{
  "arch": "edsr",
  "model": "image inpainting model",
  "dataset": "capsule endoscopy frames (Kvasir-Capsule)",
  "train_examples": 42238,
  "image_size": 32,
  "crop_scale_min": 0.7,
  "horizontal_flip": true,
  "task": "inpainting",
  "loss": "l1",
  "norm": "batchnorm",
  "activation": "leaky_relu",
  "depths": [18],
  "kernel_size": 3,
  "stem": "single",
  "widths": [96],
  "init": "trunc_normal_002",
  "residual_init": "none",
  "optimizer": "muon",
  "muon_scale": "spectral",
  "lr": 0.0088,
  "momentum": 0.95,
  "nesterov": true,
  "orthogonalizer": "newton_schulz_5",
  "adamw_lr_other_params": 0.0023,
  "steps": 8000,
  "batch_size": 64,
  "epochs": 12.1,
  "lr_schedule": "linear",
  "final_lr_fraction": 0.1,
  "warmup_steps": 240,
  "weight_decay": 0.0,
  "adamw_weight_decay_other_params": 0.05
}
Rows from block 10 of a small image inpainting model, named by matrix and row number. Rows with one number belong to one channel. Each number is 500 + 25 x the weight over its row's rms, rounded and kept within 0 to 999. All counts start at 0. Numbers have three digits each.
After each channel's rows are labels from the 100 images, of 14976, where the channel reaches its highest value: "place" is the part of the image that holds the peak. Only what is clearly more common there than usual is listed. The data: capsule endoscopy frames (Kvasir-Capsule). In brackets: how many of the 100.
# convs0: first 3x3 conv (model.blocks.10.convs.0.weight, 96x96x3x3, each kernel summed), inputs 0-47
# convs1: second 3x3 conv (model.blocks.10.convs.1.weight, 96x96x3x3, transposed, each kernel summed), outputs 0-47

convs0.51:567503485486484478477505483518508549495501546501450497502536465473489520510497521476501463489514490462544497512533474490483484481492535502485473
convs1.51:503513510492494511473503531510511508469449480535553481536547502540496490516502499474520521520460503524490500543524481462535544470487548507515511
place: top left (82)

convs0.1:536506496529483498505481487458508454498523489488533499483487526486500543483491495519510492485486466508454506522511481553484506545497447514508485
convs1.1:505523458482530538455481513491520522524468508477474501519531479488506434553495466539506505501507495480502494495528527539506505460491516520481494
place: top left (100)

convs0.27:533520489498501499488518459496530489507484514491471464466536458516525473494503444537495502497508485513458446511498518526496519480506505502534504
convs1.27:462496506478493496483478512494467506500507471504508513501519557497525514517501505479495499478463493505549575520532488478519523494473532463439477
place: top left (100)

convs0.31:526549465478500569500541490503531409516472483488491480477522539468535505500484480542439490457482500471505485530506514511479512522515484475490492
convs1.31:519506535526499525484498511547496503501563507521495530490508496491530545498516495527498486486526494450507543496478491491472468527466494506500503
place: top left (100)

convs0.12:507545505515527553540463525563507485493512427460480509483513517509526546479540537445484457501522487486536533476486512509510496514447495514496524
convs1.12:498463529483461484501480505472519520536502487497496482511530431464481518559476457513511455507515509501493465493476420523450504461492508517502463
place: top left (100)

convs0.37:496472482481524507457455521511530492513518526513506487524500534515529503508499508482501505506459480494517534506518522458518504554519472455540471
convs1.37:522528527550471475522484481523465504484492497516494468463495463492476478478530473523507499502543522514482462516471473476495509488507510451482533
place: top left (100)

convs0.14:494522493536476484493472502490463471476496525479510457489481484497490513495490481550529486517503510507465488465481528480493524482509484481489477
convs1.14:513472520450521518481505483486503509501495487562519549496522443512492493527528506450494524514480479503503510584536487482521458527504533469502525
place: top left (28)

convs0.29:531523547547489483495496537513498529512530516507476533520536489483503514545499491500515519475463483546493511513455512473521480570493534518521472
convs1.29:554514453481491476506488502464515455503492498481504481489467496530473505468479563501504514504517472442521512474470476484453475468501521501475542
place: top left (100)

convs0.8:487498441479504484499494494507491511495491516474512506526456513500491506513493511451521470509558473520453497456510476501507462494453453493499495
convs1.8:468522532535488510452480489535492479479499538515500492455523487498538482450518530500492519498432535509516481515493505509467555535538546510502529
place: top left (73)

convs0.69:498488495500497477561491521493514494474493541530468551517501513488471474530507513441462480518515528477473529501530503536503534498491495511483459
convs1.69:495517505526477530535473486519494525503510495465511467454518504496509528437482513515534534460494504513491477518516512465482490509464479507498558
place: top left (36)

convs0.6:497515471520527490488457503497481505504452493479522440498539502530506472510490507474463538506522527502464455458532475491505467417508493490493471
convs1.6:525494530487458528534537509494477494494532502495473525490469473488513512499509527534500473471480506491480529540480500478492517546494503511504548
place: top left (100)

convs0.64:507500472497495491508518488494460444482510555476501474546540480486503520485465483461439529463468529490508525478545522499447528476504499534480510
convs1.64:505502522470495492524532496527496530537515522506496530469489483479544500503518529547514553516475491519507493484445506477516522506487534517501482
place: centre (28)

convs0.83:523530513527505545482523457504483458492505469471506532515521463500469518517508523492468496539519475477539503518469528540494473545503547488499538
convs1.83:482476504515503463558444528508530531515512491492484478473495496488514461502502487471511504510503497565459461489492457518465507436496454469535466
place: top left (100)

convs0.24:504508539496515532471534489503489509507506526469542520497506500551481496495460480507530496479502430487461521514515502525508459494518505493490500
convs1.24:478494488560515532501479514488480467517478460485478506509520475534489521529540512523502505491527480518504512521474480486513487490518498473494472
place: centre (25)

convs0.88:495497458471466519505541487483512516514509500519487494492516566507513507467513484500509507473476487497494510487525440451473513522472556528497509
convs1.88:474532523523534465503504525519480501476501490508486513498490458517507508530486493553465502481504500439495499539497547502505540508535498534472497
place: top left (100)

convs0.39:501520546516493528510538473478476498469505543467503504508481475479488459486506431509537501502484546508505569536472503505503466493494483507501459
convs1.39:504460439496529537514483498473472503504474533515504517535468493527501510509499504489545462472508497510476468498518480476504497531469499492462496
place: top centre (28)

convs0.79:491485437511525448459455484491506495525507520505489458505505490525525503483513482514521492509506491526519499491516484491536503518482499432502486
convs1.79:505509535496484498541482525489513452455505452490493506458447485475480478509465520515471529499515502456476517498469523531442472493522505499503525
place: top left (100)

convs0.52:490493499473485484469477479462497479476499532510504520486530526492520524517510502516498499505479456510449504500455488488477537533506484499534466
convs1.52:553509518496508483481490553502506534527498495491516471524495519496488498460491539475479497519554501527542479492565501486502476463503499475456518
place: top left (100)