From a checkpoint of a small image inpainting model: 32-pixel images, batches of 64.
Rows from block 5, named by matrix and row number. Rows with one number belong to one channel. Each number is 50 + 15 x the weight over its row's rms, rounded and kept within 0 to 99. All counts start at 0. After the name is the row's rms in percent of the matrix's.
# convs0: first 3x3 conv (model.blocks.5.convs.0.weight, 96x96x3x3), inputs 80-87, a 3x3 kernel for each
# convs1: second 3x3 conv (model.blocks.5.convs.1.weight, 96x96x3x3, transposed), outputs 80-87, a 3x3 kernel for each
convs0.0 102:68 30 42 59 34 74 45 38 51 38 50 43 20 48 45 25 54 43 44 49 35 32 41 46 46 24 53 63 62 56 40 47 35 50 39 33 40 40 55 46 57 64 48 50 58 72 78 49 59 55 51 42 47 35 25 26 47 35 45 54 51 31 72 29 31 33 35 39 17 55 40 28
convs1.0 100:41 27 45 28 36 49 57 43 69 61 60 55 56 57 54 36 38 72 48 35 44 50 37 39 73 39 44 50 55 64 53 46 51 50 41 39 45 27 55 68 52 61 95 57 63 84 79 64 63 39 52 46 48 35 47 53 53 49 55 56 73 79 87 70 43 38 58 52 47 51 59 30
convs0.1 099:42 53 53 18 40 23 52 51 33 62 24 40 52 72 77 11 19 71 53 63 54 56 50 58 44 60 57 37 54 56 43 35 33 70 82 75 63 73 59 54 32 34 54 47 67 35 64 45 68 88 66 53 53 47 42 40 52 50 32 34 63 58 55 59 18 77 33 10 44 82 70 70
convs1.1 092:38 45 63 28 53 69 68 58 57 59 43 52 11 24 46 45 47 51 45 24 49 44 53 32 37 53 41 38 29 42 56 63 68 50 58 43 23 37 22 20 42 52 39 70 50 47 57 55 46 67 62 32 29 53 43 36 19 64 47 43 66 53 42 35 49 53 48 64 71 30 54 52
convs0.2 100:35 74 51 68 51 51 51 43 19 38 36 61 26 31 31 38 39 34 48 46 49 37 57 57 51 49 55 59 47 36 46 29 54 38 40 69 67 62 49 56 56 57 46 47 24 74 62 55 66 66 53 83 68 62 43 35 37 45 32 32 32 32 55 45 46 12 57 52 60 51 44 55
convs1.2 098:70 58 74 25 27 37 37 42 36 70 48 64 60 68 66 35 43 70 47 46 62 51 60 69 76 45 47 58 43 65 52 26 24 30 43 49 50 42 42 59 73 46 63 62 65 81 81 46 51 56 51 43 46 33 73 67 31 58 43 39 54 28 63 43 72 56 58 49 50 41 53 26
convs0.3 101:54 55 51 78 68 40 49 43 43 51 32 43 71 58 59 72 46 53 55 57 48 43 42 33 41 52 43 59 48 35 40 19 34 43 23 43 53 39 39 72 66 72 73 35 67 46 55 76 41 39 78 50 61 65 39 43 15 64 25 40 34 65 64 47 67 45 48 69 99 56 66 88
convs1.3 106:67 32 29 56 53 34 63 50 36 67 46 55 57 51 51 62 50 61 62 38 56 63 57 64 52 65 48 83 74 53 72 69 42 45 45 47 51 37 14 29 29 43 47 48 58 48 52 21 60 64 29 36 47 33 63 56 39 74 82 65 60 71 55 40 34 63 50 34 59 41 60 65
convs0.4 100:89 54 49 45 37 79 28 29 67 37 77 51 44 21 27 44 60 59 39 50 32 49 43 60 44 50 65 30 30 29 41 50 61 68 55 42 52 68 68 47 58 58 30 33 37 58 36 68 53 53 47 76 61 82 60 43 54 57 55 44 45 09 29 49 41 38 78 57 44 37 55 42
convs1.4 094:49 50 42 48 38 34 52 44 60 62 37 70 67 67 68 49 67 64 64 46 61 53 36 63 59 63 59 55 65 52 31 71 60 52 53 55 54 63 51 43 27 33 51 47 53 15 43 25 70 44 40 44 46 37 44 51 83 45 59 31 58 34 55 63 57 70 74 60 24 81 80 39
convs0.5 103:34 30 02 50 94 48 47 91 60 36 39 42 49 65 62 66 55 55 50 37 52 47 43 61 42 31 30 25 29 48 38 57 47 59 26 35 78 51 66 73 55 60 74 57 67 43 35 13 46 44 24 70 70 61 38 69 69 42 52 70 34 34 71 39 28 21 67 70 82 51 61 57
convs1.5 096:67 75 77 38 56 68 32 57 42 80 47 60 44 60 52 54 51 38 76 39 53 69 43 69 53 71 81 35 49 42 47 69 64 31 27 52 46 41 49 46 57 41 37 45 33 38 64 53 57 32 59 59 51 75 17 59 49 45 39 38 63 48 47 62 59 38 45 39 67 41 44 60
convs0.6 099:58 98 86 23 64 64 15 46 37 45 41 49 46 37 62 41 48 22 52 69 53 51 54 57 42 52 59 55 44 45 47 51 50 46 49 32 54 40 63 55 30 34 52 50 60 40 43 53 38 35 41 47 51 64 54 29 50 70 58 64 66 48 75 38 51 53 52 38 64 28 53 43
convs1.6 089:63 62 66 52 53 58 40 36 52 78 44 55 56 68 40 62 73 53 68 44 47 64 29 59 38 39 31 58 37 35 40 38 61 35 30 25 42 33 47 49 62 44 66 61 54 46 63 52 69 54 67 85 59 64 44 50 36 45 54 14 67 70 56 49 52 53 44 73 45 64 56 45
convs0.7 097:41 24 69 45 24 59 19 64 48 43 65 52 56 67 78 54 61 69 58 63 42 47 73 32 48 59 57 27 52 55 63 57 54 50 34 46 19 24 34 62 35 47 20 28 36 50 57 50 65 57 64 29 24 43 52 41 48 53 37 28 52 51 59 49 64 78 60 79 99 78 74 89
convs1.7 096:42 36 44 25 51 69 32 52 62 48 51 26 53 21 34 75 46 57 39 45 58 54 61 52 35 63 31 79 46 56 43 36 45 38 38 52 48 37 55 59 46 36 39 50 40 66 56 68 47 51 58 19 34 50 26 26 50 52 57 78 42 69 63 14 28 13 14 09 60 30 23 56